config.yaml
arch: "vit"
model: "image classifier"
dataset: "crops of objects in photos (Visual Genome)"
train_examples: 123503
image_size: 64
crop_scale_min: 1
horizontal_flip: true
targets: ["object"]
num_classes: 300
norm: "layernorm"
norm_position: "pre"
activation: "geglu"
mlp_ratio: 2.67
head_dim: 64
fused_qkv: true
bias: "all"
qk_norm: false
parallel_block: false
inner_norm: false
moe: "expert_choice"
num_experts: 8
moe_every: 2
expert_mlp_ratio: 1
experts_per_token: 1
shared_expert: false
patch_size: [8, 8]
conv_stem: true
layers: 8
width: 384
positions: "sincos"
pooling: "mean"
loss: "cross_entropy"
head_dropout: 0.1
residual_init: "scaled_by_depth"
optimizer: "muon"
muon_scale: "spectral"
lr: 0.025
momentum: 0.95
nesterov: true
orthogonalizer: "newton_schulz_5"
adamw_lr_other_params: 0.0011
grad_clip: 3.0
steps: 14700
batch_size: 256
epochs: 30.5
lr_schedule: "linear"
final_lr_fraction: 0
warmup_steps: 730
weight_decay: 0.0
adamw_weight_decay_other_params: 0.05
Rows from block 5 of a small image classifier, named by matrix and row number. Rows with one number within an expert belong to one neuron, the router's apart. Each number is 50 + 12 x the weight over its row's rms, rounded and kept within 0 to 99. All counts start at 0. After the name is the row's rms in percent of the matrix's.
Before each expert's rows are labels from the 100 images, of 14848, where the router gives the expert most weight on average: "colour at peak" is the nearest of a few named colours to the mean colour under the peak. Only what is clearly more common there than usual is listed. The data: crops of objects in photos (Visual Genome).
# router: router (model.blocks.5.mlp.router.weight, 8x384, trained with AdamW), inputs 256-319
# gate: expert gate (model.blocks.5.mlp.gate, 8x384x384), inputs 256-319
# up: expert up (model.blocks.5.mlp.up, 8x384x384), inputs 256-319
# down: expert down (model.blocks.5.mlp.down, 8x384x384, transposed), outputs 256-319

# expert 3
colour at peak: grey
router.3 098:40 45 33 59 64 58 54 56 44 59 59 68 69 60 57 49 51 38 44 51 59 59 56 40 61 53 69 38 30 45 62 64 26 32 55 43 75 32 48 43 53 29 39 47 53 38 43 52 44 32 53 60 49 59 40 37 25 35 42 53 40 27 60 36
gate.0 110:44 27 49 60 54 48 43 45 47 62 68 40 51 33 82 42 52 42 30 46 33 48 45 44 69 30 48 70 64 48 74 37 71 53 27 64 54 53 44 47 48 53 60 67 48 50 51 77 76 64 52 52 40 48 52 56 51 56 41 29 49 27 23 56
up.0 109:37 51 42 46 41 51 28 38 55 74 74 60 50 34 77 48 46 42 51 55 40 48 30 50 77 20 53 54 59 68 70 31 55 47 45 60 46 46 56 38 42 37 57 52 59 41 38 66 40 60 53 43 36 69 28 54 35 46 43 27 51 39 44 60
down.0 104:37 77 24 59 50 51 47 44 69 51 33 48 46 46 40 30 50 56 64 67 56 54 30 39 39 67 57 39 60 53 35 26 33 65 58 41 48 66 18 68 51 46 76 54 66 43 53 55 45 45 31 62 83 47 58 53 55 53 43 35 49 31 61 51
gate.1 111:52 46 60 42 38 62 47 38 39 45 29 45 57 62 50 59 46 51 61 31 61 40 58 76 53 62 72 45 61 33 33 55 43 73 70 55 43 46 37 65 33 47 46 49 36 48 52 70 45 55 59 36 56 61 33 43 49 58 54 48 51 38 44 70
up.1 107:55 42 66 60 53 42 33 45 52 51 46 58 34 40 49 48 47 53 42 65 47 56 35 37 47 54 12 33 42 71 58 47 52 16 46 42 40 64 50 60 56 56 50 49 58 62 52 58 43 29 43 48 41 61 58 68 44 35 50 49 42 56 58 47
down.1 106:55 43 42 34 63 28 52 43 60 56 48 55 47 30 59 66 38 49 68 35 69 35 57 45 45 52 55 52 34 48 38 50 58 40 56 81 53 58 47 28 27 37 35 60 60 61 39 77 42 36 64 61 43 43 57 58 57 41 58 35 45 71 42 54
gate.2 117:28 37 37 61 58 42 77 45 47 32 60 47 62 48 53 41 60 62 38 36 49 52 57 44 51 63 47 38 60 68 51 46 45 29 32 63 65 65 52 44 60 66 47 62 30 45 32 57 70 34 36 28 42 58 50 51 48 60 59 52 48 14 34 53
up.2 117:36 37 34 64 46 40 76 38 64 42 55 43 53 42 59 31 55 68 37 44 56 40 57 37 48 60 60 38 65 68 48 43 41 23 24 55 50 54 56 49 51 60 43 54 33 30 36 47 73 38 38 38 66 50 43 50 51 51 40 50 43 12 36 37
down.2 112:43 55 58 49 65 58 48 56 51 45 64 66 52 58 48 57 25 58 41 18 44 61 48 45 50 77 60 53 34 37 52 28 39 40 25 44 72 48 41 49 52 27 58 60 38 30 44 33 67 47 38 56 11 60 75 68 58 44 59 48 55 46 35 43
gate.3 048:50 34 48 53 45 32 50 43 77 31 55 45 36 46 48 40 41 50 47 42 56 50 49 48 51 52 58 41 36 37 33 53 46 50 51 63 42 58 41 43 71 52 60 61 49 53 51 47 50 56 53 55 33 46 62 50 63 49 63 69 61 54 48 48
up.3 045:39 32 47 42 42 30 39 43 71 31 51 37 32 43 55 51 44 43 46 39 43 54 56 45 53 53 49 50 47 39 42 52 48 50 49 64 37 58 40 47 63 58 46 50 33 62 48 51 48 60 51 48 40 50 68 54 64 45 45 64 47 43 42 40
down.3 058:39 28 33 30 19 51 47 32 63 46 53 74 47 34 74 78 61 54 19 59 43 39 50 55 43 51 37 64 41 47 40 39 65 44 42 44 55 69 51 49 50 51 62 59 63 61 53 46 45 52 52 50 46 54 61 65 36 36 42 59 56 44 53 63
gate.4 106:54 57 43 41 44 58 52 62 78 59 44 28 38 68 30 64 56 51 55 46 68 45 58 56 53 45 66 57 52 53 62 53 42 56 61 35 48 24 47 24 39 12 47 45 31 56 59 29 65 32 61 50 44 43 73 45 56 57 18 54 70 50 53 35
up.4 109:38 48 60 68 41 43 60 31 25 39 53 66 58 55 44 42 54 46 38 50 25 54 54 70 54 55 58 54 35 41 39 52 45 46 27 60 56 73 53 66 74 73 52 47 74 41 41 64 35 52 42 67 30 37 39 49 59 53 54 38 37 62 51 58
down.4 111:64 27 31 37 53 49 48 56 42 74 48 45 50 46 47 43 55 42 55 40 73 57 65 29 39 46 62 53 61 47 36 65 53 49 47 70 53 35 58 57 34 38 57 56 54 37 27 57 63 50 50 50 68 23 54 41 47 48 41 35 49 63 52 54
gate.5 112:41 50 45 63 46 60 65 56 49 76 61 62 26 15 49 54 46 53 49 51 43 49 49 66 56 47 48 37 64 66 66 42 46 39 49 46 31 31 74 46 67 49 57 47 46 50 42 35 26 51 45 66 46 58 44 48 19 52 43 49 35 40 31 43
up.5 118:59 57 44 46 60 47 38 65 34 34 41 49 73 55 49 59 51 61 41 35 66 44 43 38 38 40 42 63 33 54 48 46 74 34 42 50 56 83 60 66 56 46 44 49 62 53 56 53 33 31 36 53 63 30 48 38 44 59 50 64 47 45 46 35
down.5 120:39 48 61 64 44 46 66 37 39 62 53 67 78 29 50 61 46 48 60 68 40 23 48 58 69 33 61 48 58 64 72 38 42 64 50 41 47 65 39 51 48 44 35 48 58 57 37 38 59 41 68 33 42 43 51 52 49 39 45 62 63 48 52 54
gate.6 014:49 69 60 58 31 36 34 43 44 50 57 68 72 47 53 40 54 58 57 43 41 36 65 40 31 62 52 48 41 46 63 37 44 50 42 52 62 35 19 33 44 64 42 82 53 63 58 48 72 57 48 47 53 44 52 50 47 55 37 56 35 48 20 40
up.6 012:45 48 49 60 68 45 38 33 34 49 45 44 76 56 49 44 44 55 32 37 49 38 47 31 61 61 33 53 34 42 51 51 37 46 38 55 37 32 34 55 58 36 45 70 47 43 66 48 46 53 39 50 73 27 57 39 40 53 40 49 56 62 46 49
down.6 013:50 67 36 41 48 42 52 47 33 34 54 67 55 38 07 33 37 38 46 46 33 55 42 42 43 58 58 46 62 56 83 52 52 55 37 44 64 30 37 63 29 50 52 54 53 21 60 69 37 65 58 70 40 37 44 41 63 57 34 54 57 49 40 37
gate.7 109:42 60 29 42 62 57 43 37 51 75 42 53 43 65 36 51 47 53 54 55 35 44 37 53 50 34 47 50 26 73 66 71 55 23 55 54 50 57 39 43 53 56 44 57 45 35 47 19 61 62 56 40 36 53 32 58 58 53 52 45 67 63 30 73
up.7 115:50 43 62 44 47 60 71 62 42 49 58 43 57 30 58 65 37 62 58 34 42 39 66 39 49 56 43 44 61 55 28 41 54 54 61 69 45 63 70 49 39 44 67 52 47 63 60 48 49 69 58 69 75 45 73 28 44 46 45 40 51 34 63 47
down.7 109:51 33 46 69 45 44 38 60 49 53 41 56 52 44 40 45 54 57 49 57 53 57 62 31 53 46 49 48 75 55 55 51 53 70 30 52 52 31 50 51 52 43 55 50 53 39 56 45 46 60 27 41 64 46 28 68 56 66 46 60 56 48 39 47

# expert 7
colour at peak: orange
router.7 099:48 73 59 33 48 66 54 70 56 58 51 41 61 45 59 22 59 73 47 50 41 60 48 64 37 43 61 62 39 43 25 58 66 42 27 61 59 54 59 48 33 42 57 40 39 36 58 35 52 61 81 40 40 54 58 09 41 49 67 27 49 27 44 28
gate.0 114:50 56 26 45 53 57 39 54 38 48 41 33 52 48 52 33 45 45 33 43 49 36 30 53 37 38 54 36 13 51 62 51 45 53 61 49 47 53 75 54 51 37 35 63 53 32 21 45 30 66 68 59 45 54 58 50 36 60 18 48 62 38 48 60
up.0 110:54 35 52 64 59 49 65 46 55 54 67 61 65 55 52 61 40 31 67 43 53 61 75 43 63 63 61 68 70 52 43 20 62 45 29 40 48 44 42 49 34 60 48 50 50 67 58 63 74 41 19 53 56 40 47 51 43 50 56 50 46 67 56 56
down.0 112:46 47 49 48 60 62 62 45 30 38 24 49 63 34 47 50 29 43 44 50 63 61 30 50 50 34 39 45 47 61 42 56 39 54 43 50 64 49 49 53 43 76 46 41 45 54 47 15 47 40 63 37 42 49 70 63 31 65 41 17 56 38 25 45
gate.1 106:47 52 47 40 41 43 44 58 70 63 68 39 46 41 61 30 28 48 55 70 27 58 52 37 56 60 55 57 33 48 38 63 46 61 59 50 43 26 65 59 59 79 61 60 32 39 33 56 39 54 50 34 63 53 55 40 39 27 64 61 57 59 60 37
up.1 109:55 54 59 35 36 43 54 57 64 47 64 42 49 41 59 54 44 48 44 69 49 50 41 37 50 72 56 49 40 50 38 52 58 64 52 72 43 29 44 54 52 74 51 72 27 37 38 39 63 55 55 38 66 55 46 50 55 54 66 65 43 65 70 61
down.1 116:44 66 75 38 20 29 34 36 35 55 76 48 44 41 43 42 54 61 58 74 72 58 60 49 52 56 42 53 57 62 57 60 73 47 47 46 65 54 66 43 53 35 50 75 50 30 40 64 43 49 69 45 56 54 59 44 65 53 61 45 57 29 61 66
gate.2 030:28 66 38 36 46 47 69 37 38 63 65 43 51 55 59 46 55 57 31 47 32 48 52 52 55 50 53 79 38 58 40 31 57 34 58 59 81 51 47 58 40 58 45 47 53 36 53 41 44 53 62 54 40 53 39 49 34 59 51 69 66 51 61 46
up.2 029:29 48 47 35 44 51 66 50 32 50 42 37 41 45 70 52 65 28 57 64 59 49 36 60 61 67 69 64 47 50 56 61 46 46 69 63 88 44 65 37 34 58 53 54 61 46 49 13 32 63 50 63 38 53 46 19 45 57 23 39 57 58 67 48
down.2 030:49 45 48 38 51 55 29 58 64 31 51 58 38 51 51 63 60 50 76 46 31 47 58 47 64 53 41 58 54 49 42 64 37 64 66 62 55 58 62 44 47 45 50 63 43 48 50 68 47 49 48 46 43 61 41 55 55 62 49 50 47 67 60 58
gate.3 044:60 85 44 52 34 40 83 45 43 50 61 60 45 42 46 65 35 71 72 54 40 61 66 49 59 50 63 57 64 30 59 59 50 30 66 23 53 38 55 52 44 69 54 67 55 34 59 56 46 40 70 47 60 72 40 71 65 39 38 62 53 52 66 47
up.3 041:61 63 45 25 29 31 57 50 69 61 61 44 38 47 62 50 36 69 57 57 53 79 59 53 60 52 61 55 50 31 57 64 47 21 63 34 57 34 50 59 41 70 42 54 48 37 59 42 63 46 64 44 46 69 31 56 71 37 33 64 54 40 55 49
down.3 047:32 34 41 42 59 37 59 46 52 49 49 32 35 54 49 56 51 54 43 34 50 48 56 56 48 11 39 53 42 36 47 53 45 71 48 60 46 12 45 50 40 49 35 51 52 39 42 41 61 58 43 51 58 67 49 54 38 55 34 37 69 58 45 45
gate.4 116:47 55 60 64 42 50 65 54 53 54 60 36 38 36 63 30 46 58 20 45 39 61 59 38 66 67 54 37 51 67 65 70 31 47 56 55 69 48 39 58 59 45 43 59 54 60 54 40 42 32 29 62 58 49 59 30 37 42 30 35 50 47 50 50
up.4 113:42 58 62 56 52 41 72 50 49 56 61 36 32 51 68 41 50 39 33 53 44 58 60 35 61 69 58 42 44 66 89 74 49 40 57 55 51 53 54 54 66 35 48 68 56 56 53 50 37 43 42 69 60 53 59 33 43 34 27 47 52 48 53 53
down.4 120:57 60 46 20 52 61 29 65 62 30 34 77 54 66 55 59 33 72 47 50 66 52 54 64 52 48 46 59 87 52 52 42 76 54 48 57 55 53 46 35 43 35 57 52 62 68 55 84 54 49 60 45 58 39 55 47 34 42 43 74 63 45 69 58
gate.5 110:44 59 58 44 54 51 48 46 36 31 37 38 44 49 38 53 69 52 54 63 62 57 37 58 63 39 38 43 48 40 59 67 57 52 19 69 59 38 50 52 69 62 52 37 51 56 43 40 51 75 62 63 51 51 48 66 48 71 54 52 38 77 77 44
up.5 112:47 40 47 50 51 52 51 46 41 73 56 59 60 52 47 61 47 48 46 33 51 45 69 25 56 51 52 40 56 51 58 35 33 58 66 53 22 54 41 46 44 16 56 50 41 57 63 67 60 27 29 47 52 47 56 56 38 31 63 55 58 42 57 59
down.5 111:60 67 47 58 79 42 41 59 23 79 57 48 37 35 48 41 42 39 48 42 57 49 56 47 34 56 45 70 50 45 43 42 47 64 43 43 44 64 46 40 62 50 58 56 39 64 64 41 59 55 50 61 66 66 65 56 60 46 54 35 62 36 63 66
gate.6 112:60 66 44 63 56 48 61 38 38 55 41 65 64 43 44 37 59 71 50 74 56 49 68 42 72 36 28 45 41 71 46 37 66 36 51 48 52 62 59 78 53 66 33 58 57 43 53 27 52 55 40 46 52 38 42 39 52 60 28 45 50 79 36 55
up.6 111:66 39 49 38 50 34 47 64 52 53 33 35 52 46 35 23 46 56 69 42 69 46 57 17 49 53 48 68 65 68 59 51 57 25 63 60 64 50 51 48 61 41 45 59 64 76 48 57 66 65 37 36 54 59 53 38 75 60 50 38 38 68 38 50
down.6 115:62 51 62 47 56 44 49 61 54 41 39 38 35 40 70 57 51 62 52 78 54 61 58 41 51 54 57 39 70 44 60 64 50 44 50 54 68 50 41 49 29 59 50 49 33 55 55 32 50 60 68 58 58 66 71 49 44 33 57 50 32 47 12 56
gate.7 111:52 65 62 59 30 45 54 66 53 49 36 48 54 49 58 39 63 51 61 35 57 38 33 25 55 30 44 62 64 59 58 38 49 49 48 44 15 67 40 41 63 59 42 42 63 50 49 24 59 55 49 35 47 76 47 60 66 42 64 60 53 38 29 68
up.7 112:45 56 37 50 35 56 61 62 58 44 38 48 52 49 47 32 57 64 46 48 62 39 26 39 47 39 49 64 53 44 56 51 52 48 52 37 41 60 44 43 59 47 29 36 68 41 48 41 59 39 39 57 37 70 42 53 56 43 65 47 49 42 45 76
down.7 115:36 46 49 46 26 40 56 57 32 57 71 55 70 65 63 40 55 51 42 48 26 46 70 34 50 52 55 46 40 49 51 38 53 49 46 65 38 54 34 58 34 38 65 58 41 69 52 56 31 50 61 64 33 54 53 23 54 44 47 66 52 44 58 30

# expert 4
colour at peak: grey
router.4 101:60 52 31 63 57 37 50 54 55 51 36 44 45 34 37 77 27 55 54 46 58 27 54 59 54 49 48 44 53 49 50 39 43 50 33 56 64 62 41 62 49 48 53 32 37 30 40 41 48 58 32 66 55 52 43 68 52 36 54 43 55 72 48 58
gate.0 051:78 30 51 51 31 69 36 56 57 50 81 32 53 48 64 47 58 41 52 30 32 58 74 51 63 41 52 58 64 46 35 59 53 59 32 38 24 46 53 51 42 50 73 56 38 43 41 60 27 71 46 36 44 62 54 55 30 36 54 41 67 50 56 47
up.0 048:36 60 63 53 59 45 67 57 25 62 30 68 56 45 43 30 48 66 53 70 66 38 36 43 42 56 53 28 49 40 50 52 57 56 74 51 63 48 40 52 68 48 21 56 59 52 54 60 65 46 50 54 53 50 48 55 60 58 56 73 25 43 43 51
down.0 059:51 54 52 49 67 51 41 75 73 62 64 55 42 73 42 58 62 44 49 54 28 44 61 39 73 18 37 41 56 45 46 57 30 52 36 55 41 52 54 46 38 41 76 52 53 61 47 51 36 51 48 70 49 68 54 27 39 47 63 65 44 35 41 66
gate.1 105:57 49 55 56 69 42 56 72 45 49 58 45 44 49 45 48 61 31 46 49 67 39 53 51 62 47 55 30 56 50 52 51 59 49 35 59 43 70 30 53 25 57 47 36 53 35 61 50 47 76 38 12 46 45 39 51 49 60 49 49 65 70 69 59
up.1 103:61 75 45 31 33 47 49 37 65 59 28 50 53 70 70 53 40 53 60 59 23 60 49 34 48 58 42 77 39 49 52 60 42 65 47 69 37 35 73 55 76 42 52 47 46 48 36 55 60 46 55 56 54 56 51 57 58 58 51 37 37 53 41 53
down.1 114:28 57 42 64 50 51 72 66 59 45 56 56 49 48 54 57 46 45 47 39 41 39 58 29 37 80 56 35 65 46 64 48 40 55 47 67 53 66 35 43 45 32 64 39 52 42 45 42 45 46 69 58 56 57 46 59 26 49 42 33 38 40 39 57
gate.2 026:58 47 53 35 44 59 53 48 54 56 68 57 54 59 44 59 35 41 69 45 42 55 58 29 47 50 37 39 44 35 42 33 52 61 51 60 47 38 63 50 60 93 49 64 55 28 46 68 56 59 37 55 44 50 34 58 31 48 52 60 50 52 41 57
up.2 023:49 20 48 43 53 65 72 55 60 42 44 56 37 57 43 56 36 41 51 51 49 54 45 39 46 82 35 56 36 41 45 49 31 63 56 68 36 29 71 38 55 43 67 57 50 24 52 62 45 65 51 49 60 51 45 36 66 66 35 43 57 46 59 47
down.2 023:30 54 27 42 68 50 42 54 48 55 67 55 48 62 50 41 46 78 77 45 55 30 68 42 60 35 53 52 62 44 28 57 36 58 40 67 49 41 59 48 46 34 53 38 62 47 68 76 29 27 53 53 55 55 62 45 42 44 42 54 62 61 56 63
gate.3 112:60 37 58 49 63 45 56 59 65 32 64 64 50 68 44 48 60 66 40 46 42 66 57 64 64 40 60 43 70 19 44 61 58 54 68 65 38 49 52 60 31 31 48 50 75 54 47 66 60 23 35 45 44 57 73 61 68 63 73 44 70 49 51 47
up.3 116:19 53 61 51 55 72 41 28 57 34 50 56 25 32 52 68 65 57 46 44 46 56 39 69 69 43 69 74 59 48 35 36 36 53 60 37 52 44 37 25 53 47 35 33 51 38 46 39 44 69 44 48 54 57 78 38 49 57 63 45 58 54 43 36
down.3 115:51 49 50 38 58 46 44 69 43 54 44 63 40 56 53 65 31 31 60 67 50 39 58 60 52 35 55 46 37 50 66 46 48 50 40 77 41 52 35 69 66 76 58 56 42 59 57 40 44 44 54 47 46 31 58 45 49 59 47 78 59 37 53 50
gate.4 113:34 35 71 37 70 48 48 50 78 40 36 42 35 40 66 26 51 52 46 54 37 58 67 47 44 46 43 56 34 48 48 39 33 42 31 77 74 35 50 64 38 78 39 70 57 23 45 57 36 56 55 58 56 51 52 44 36 66 62 60 69 66 49 60
up.4 112:39 55 57 42 61 64 59 61 73 30 52 32 37 47 47 34 39 60 40 50 50 66 73 53 55 45 46 54 57 58 37 58 49 65 44 61 59 51 54 64 54 67 57 68 42 54 34 52 28 57 45 64 41 38 45 50 47 49 42 26 31 43 49 37
down.4 111:50 43 63 55 43 44 49 47 37 35 39 42 38 58 05 49 46 75 51 47 69 56 54 54 52 31 75 71 57 43 42 40 43 56 36 72 48 80 41 56 39 44 54 57 55 48 48 66 38 26 61 73 51 39 58 53 51 39 50 35 53 55 24 37
gate.5 119:40 35 58 59 57 62 67 53 47 56 63 49 69 74 32 54 21 47 62 50 63 68 44 57 68 45 38 42 54 60 55 39 56 44 35 53 58 48 64 63 58 66 49 35 40 56 60 49 72 53 34 74 83 41 45 34 40 53 51 44 58 53 44 31
up.5 115:48 54 62 39 42 52 33 75 34 61 58 44 59 49 58 56 48 47 51 53 52 59 48 66 68 70 40 57 71 61 54 43 34 64 45 46 57 59 46 65 49 53 56 42 25 35 32 67 96 61 71 55 63 50 51 62 24 66 57 54 46 49 47 57
down.5 117:73 53 64 41 44 67 44 48 61 50 74 41 57 48 50 58 42 43 24 49 53 53 47 52 39 52 49 48 55 60 47 58 50 54 57 55 32 39 42 66 52 46 51 40 54 79 29 51 56 33 41 41 35 68 46 29 48 52 65 56 47 60 59 44
gate.6 116:79 37 52 36 53 40 53 58 43 59 54 46 45 57 48 35 55 63 35 67 39 44 41 39 61 41 51 63 48 45 55 51 48 50 57 47 46 56 49 46 42 46 55 72 77 42 41 66 58 56 63 51 59 33 51 36 72 47 55 47 62 72 62 48
up.6 110:87 32 47 45 54 49 65 48 49 45 48 36 44 39 50 36 63 65 36 60 39 43 41 45 70 58 63 58 56 45 53 44 60 52 47 46 39 56 44 33 45 54 55 72 65 45 53 60 58 71 54 65 60 37 45 44 82 50 64 50 67 59 61 37
down.6 110:51 31 45 25 39 51 55 63 39 47 60 60 38 53 63 48 54 45 51 53 51 43 59 54 45 66 51 47 39 36 45 57 36 76 41 61 55 38 66 50 58 48 54 47 50 43 50 46 77 49 51 53 54 54 51 63 54 62 40 46 60 52 42 32
gate.7 030:58 37 45 62 42 27 35 64 37 16 42 44 37 50 40 41 44 34 58 47 45 51 63 67 35 71 57 55 56 51 41 37 43 50 61 54 68 47 60 33 55 63 31 32 65 55 49 49 71 62 57 51 44 67 40 48 22 57 49 47 54 57 67 56
up.7 029:60 45 50 46 12 27 50 37 49 27 50 58 37 53 34 48 44 42 76 57 54 59 52 48 29 60 61 45 51 51 36 54 36 33 51 48 58 50 63 59 58 63 42 43 75 51 56 35 75 46 50 58 54 48 40 68 44 57 31 47 49 77 68 46
down.7 034:48 49 53 55 46 57 64 39 56 54 67 60 25 50 70 55 55 47 55 46 49 82 64 38 60 41 72 54 30 47 20 48 49 38 55 19 55 52 60 48 60 63 61 64 52 52 48 52 35 51 34 45 47 51 40 54 25 34 61 40 44 60 53 42

# expert 5
colour at peak: black
router.5 094:73 37 39 60 42 47 57 49 44 43 57 44 51 40 49 32 32 46 41 57 58 57 45 33 49 47 43 66 52 54 61 41 52 54 59 68 40 48 52 38 52 28 51 45 44 57 46 59 79 47 22 53 54 52 63 62 69 69 60 44 36 54 51 50
gate.0 019:30 52 60 59 58 84 25 75 53 68 47 39 43 41 24 61 46 38 50 67 43 13 42 32 64 54 45 64 70 39 34 63 44 10 58 53 44 70 69 52 50 37 57 38 34 51 67 41 44 35 56 48 44 60 58 52 58 86 38 55 40 52 52 22
up.0 018:41 54 47 60 58 48 65 37 35 31 40 33 53 53 49 41 62 32 51 59 45 61 58 65 41 32 61 44 60 65 53 41 64 62 51 43 47 46 44 63 40 44 45 60 52 48 51 46 25 42 37 52 50 59 53 23 35 33 61 73 61 53 51 64
down.0 019:31 59 47 62 44 55 57 58 45 47 38 52 54 39 53 66 61 41 88 39 35 64 28 37 60 58 48 28 58 61 51 41 34 46 78 53 42 30 46 52 30 20 32 45 40 17 49 56 55 51 63 40 68 66 49 56 48 38 41 61 37 44 61 47
gate.1 100:54 37 37 57 67 34 57 52 55 55 63 46 68 57 29 47 17 26 48 43 61 65 47 76 52 50 54 34 35 45 37 55 49 56 64 79 48 42 39 50 59 36 74 55 16 47 73 41 56 54 43 28 78 13 45 50 43 41 51 56 44 59 46 32
up.1 094:78 37 49 53 40 44 77 52 62 43 57 36 53 46 44 59 17 44 27 46 52 64 49 46 57 49 45 43 35 38 69 51 69 47 64 77 45 43 48 40 42 44 55 62 28 55 49 54 59 39 41 34 91 30 54 43 41 51 49 55 45 55 69 41
down.1 096:30 58 76 52 51 62 55 44 64 53 43 52 40 61 61 50 42 54 51 52 44 74 61 42 57 43 58 44 73 55 51 69 63 46 49 56 49 56 53 43 47 45 27 45 59 41 38 50 80 69 51 73 38 50 59 58 38 72 54 44 44 42 63 35
gate.2 108:53 47 66 58 69 31 50 62 62 39 41 62 43 58 56 42 39 54 61 58 82 65 57 59 75 56 53 75 66 71 52 55 65 43 64 45 70 57 42 51 61 74 53 45 55 55 53 50 69 42 48 75 24 61 48 31 29 43 51 42 48 44 50 34
up.2 111:47 40 62 42 42 68 66 40 53 48 59 47 24 41 64 52 41 49 57 30 53 55 30 47 35 64 65 44 57 54 67 45 38 51 30 54 32 44 75 50 43 35 49 29 70 64 52 42 57 44 46 35 35 61 52 50 47 60 67 45 34 60 56 56
down.2 114:79 49 59 55 53 55 55 51 45 51 45 40 35 79 59 56 64 63 50 43 48 33 33 40 60 78 48 41 46 37 71 81 69 42 63 45 53 47 57 40 34 82 38 50 48 68 41 44 50 59 38 38 43 79 64 57 51 65 45 38 39 44 59 29
gate.3 109:75 32 47 49 57 53 43 57 57 51 41 61 52 65 28 59 45 59 48 41 39 79 63 40 29 67 62 37 40 60 22 50 69 34 51 71 39 47 61 69 58 44 49 58 47 63 38 67 62 45 59 47 52 46 63 43 29 36 56 31 40 35 38 67
up.3 115:62 33 45 65 64 47 39 46 41 64 45 53 61 67 36 70 74 63 31 37 42 60 60 50 34 59 40 58 67 53 39 49 43 69 66 68 34 24 74 63 64 33 56 49 49 70 38 56 65 43 63 46 47 51 50 39 36 25 53 42 53 22 38 62
down.3 109:56 33 59 50 42 37 50 40 36 76 41 54 44 52 42 39 48 29 52 45 71 42 65 49 25 52 54 46 48 24 29 62 45 61 45 53 63 45 48 40 65 51 38 43 71 46 74 42 61 49 47 58 40 29 55 56 24 33 71 41 63 50 21 50
gate.4 118:52 49 56 63 42 30 40 40 31 63 43 42 50 29 59 52 53 30 50 46 46 36 65 38 48 55 30 63 55 48 41 53 52 61 53 77 75 62 66 63 48 29 43 48 56 57 53 43 56 28 66 59 29 51 62 32 62 45 40 77 68 66 36 70
up.4 113:40 59 37 72 71 36 44 55 58 45 17 20 49 39 69 67 67 48 41 49 50 69 63 53 58 45 06 43 47 42 29 60 43 65 49 55 48 54 72 49 60 43 43 45 60 43 43 41 49 49 50 52 45 56 72 73 62 59 51 64 58 42 46 40
down.4 114:44 13 48 45 50 58 65 51 77 50 58 13 44 64 46 56 39 48 54 57 54 52 42 29 40 68 57 51 51 67 47 26 51 37 71 25 49 40 74 52 50 57 70 55 49 55 40 31 54 31 43 51 50 35 49 78 41 57 66 68 75 60 35 46
gate.5 110:31 63 43 54 61 41 55 49 64 47 49 60 65 68 65 32 53 58 36 44 47 31 59 63 35 51 53 53 53 80 43 33 33 34 55 45 60 61 52 39 47 34 51 46 67 47 59 76 47 53 49 60 66 38 54 58 52 54 44 39 59 56 51 46
up.5 107:34 45 54 48 66 36 44 69 62 55 65 46 57 65 62 27 56 61 42 46 49 43 45 57 45 42 46 50 44 78 47 37 37 33 39 64 48 70 40 61 45 25 55 40 57 47 48 75 32 36 63 49 61 49 55 51 43 60 48 47 60 49 57 40
down.5 119:69 41 38 49 53 53 59 46 50 68 63 51 46 49 58 40 57 53 59 48 51 47 62 47 49 50 63 51 61 36 33 65 53 45 62 48 45 50 42 32 55 46 21 46 49 32 44 64 43 47 55 46 57 43 61 37 58 75 30 23 41 22 52 53
gate.6 054:44 55 54 50 59 31 41 44 26 51 54 30 69 61 63 43 55 37 45 50 21 64 67 64 39 33 46 37 55 53 54 43 54 36 66 40 55 29 41 49 58 43 37 44 52 46 31 40 57 49 43 43 57 47 47 62 56 50 45 51 63 46 31 48
up.6 047:52 39 41 47 50 47 44 47 77 48 47 64 41 42 47 69 59 56 64 53 70 24 37 33 50 66 55 57 32 40 47 63 48 52 27 57 36 73 64 46 33 45 60 56 47 54 55 42 43 58 63 42 52 77 50 39 32 36 39 51 34 52 74 41
down.6 055:48 44 51 51 40 42 60 20 56 42 63 29 74 68 49 73 68 51 28 35 20 47 43 65 54 58 39 45 57 31 57 47 44 36 57 44 58 59 50 41 48 53 55 43 36 56 68 65 54 45 47 45 59 32 46 39 44 50 33 54 57 28 57 78
gate.7 105:37 53 38 43 50 49 37 59 67 33 44 59 47 45 56 28 40 67 66 54 73 38 61 49 61 57 51 61 43 61 57 43 45 49 47 72 61 57 67 48 34 51 57 33 49 50 47 25 43 42 42 34 32 59 49 54 32 62 55 64 46 35 70 40
up.7 108:52 65 52 62 56 28 57 41 49 55 46 66 59 51 42 70 43 26 29 59 42 44 58 53 41 40 39 47 68 44 51 58 45 51 62 35 40 35 60 61 65 49 31 55 55 50 60 70 56 54 66 55 55 47 44 47 79 24 51 23 65 62 38 57
down.7 106:53 34 63 66 44 54 87 83 46 50 46 45 51 54 44 42 50 67 52 58 53 47 43 52 61 30 51 49 44 34 25 34 47 59 46 37 68 68 58 58 46 36 59 44 58 34 30 63 49 55 65 42 31 36 49 49 50 56 64 60 43 76 52 47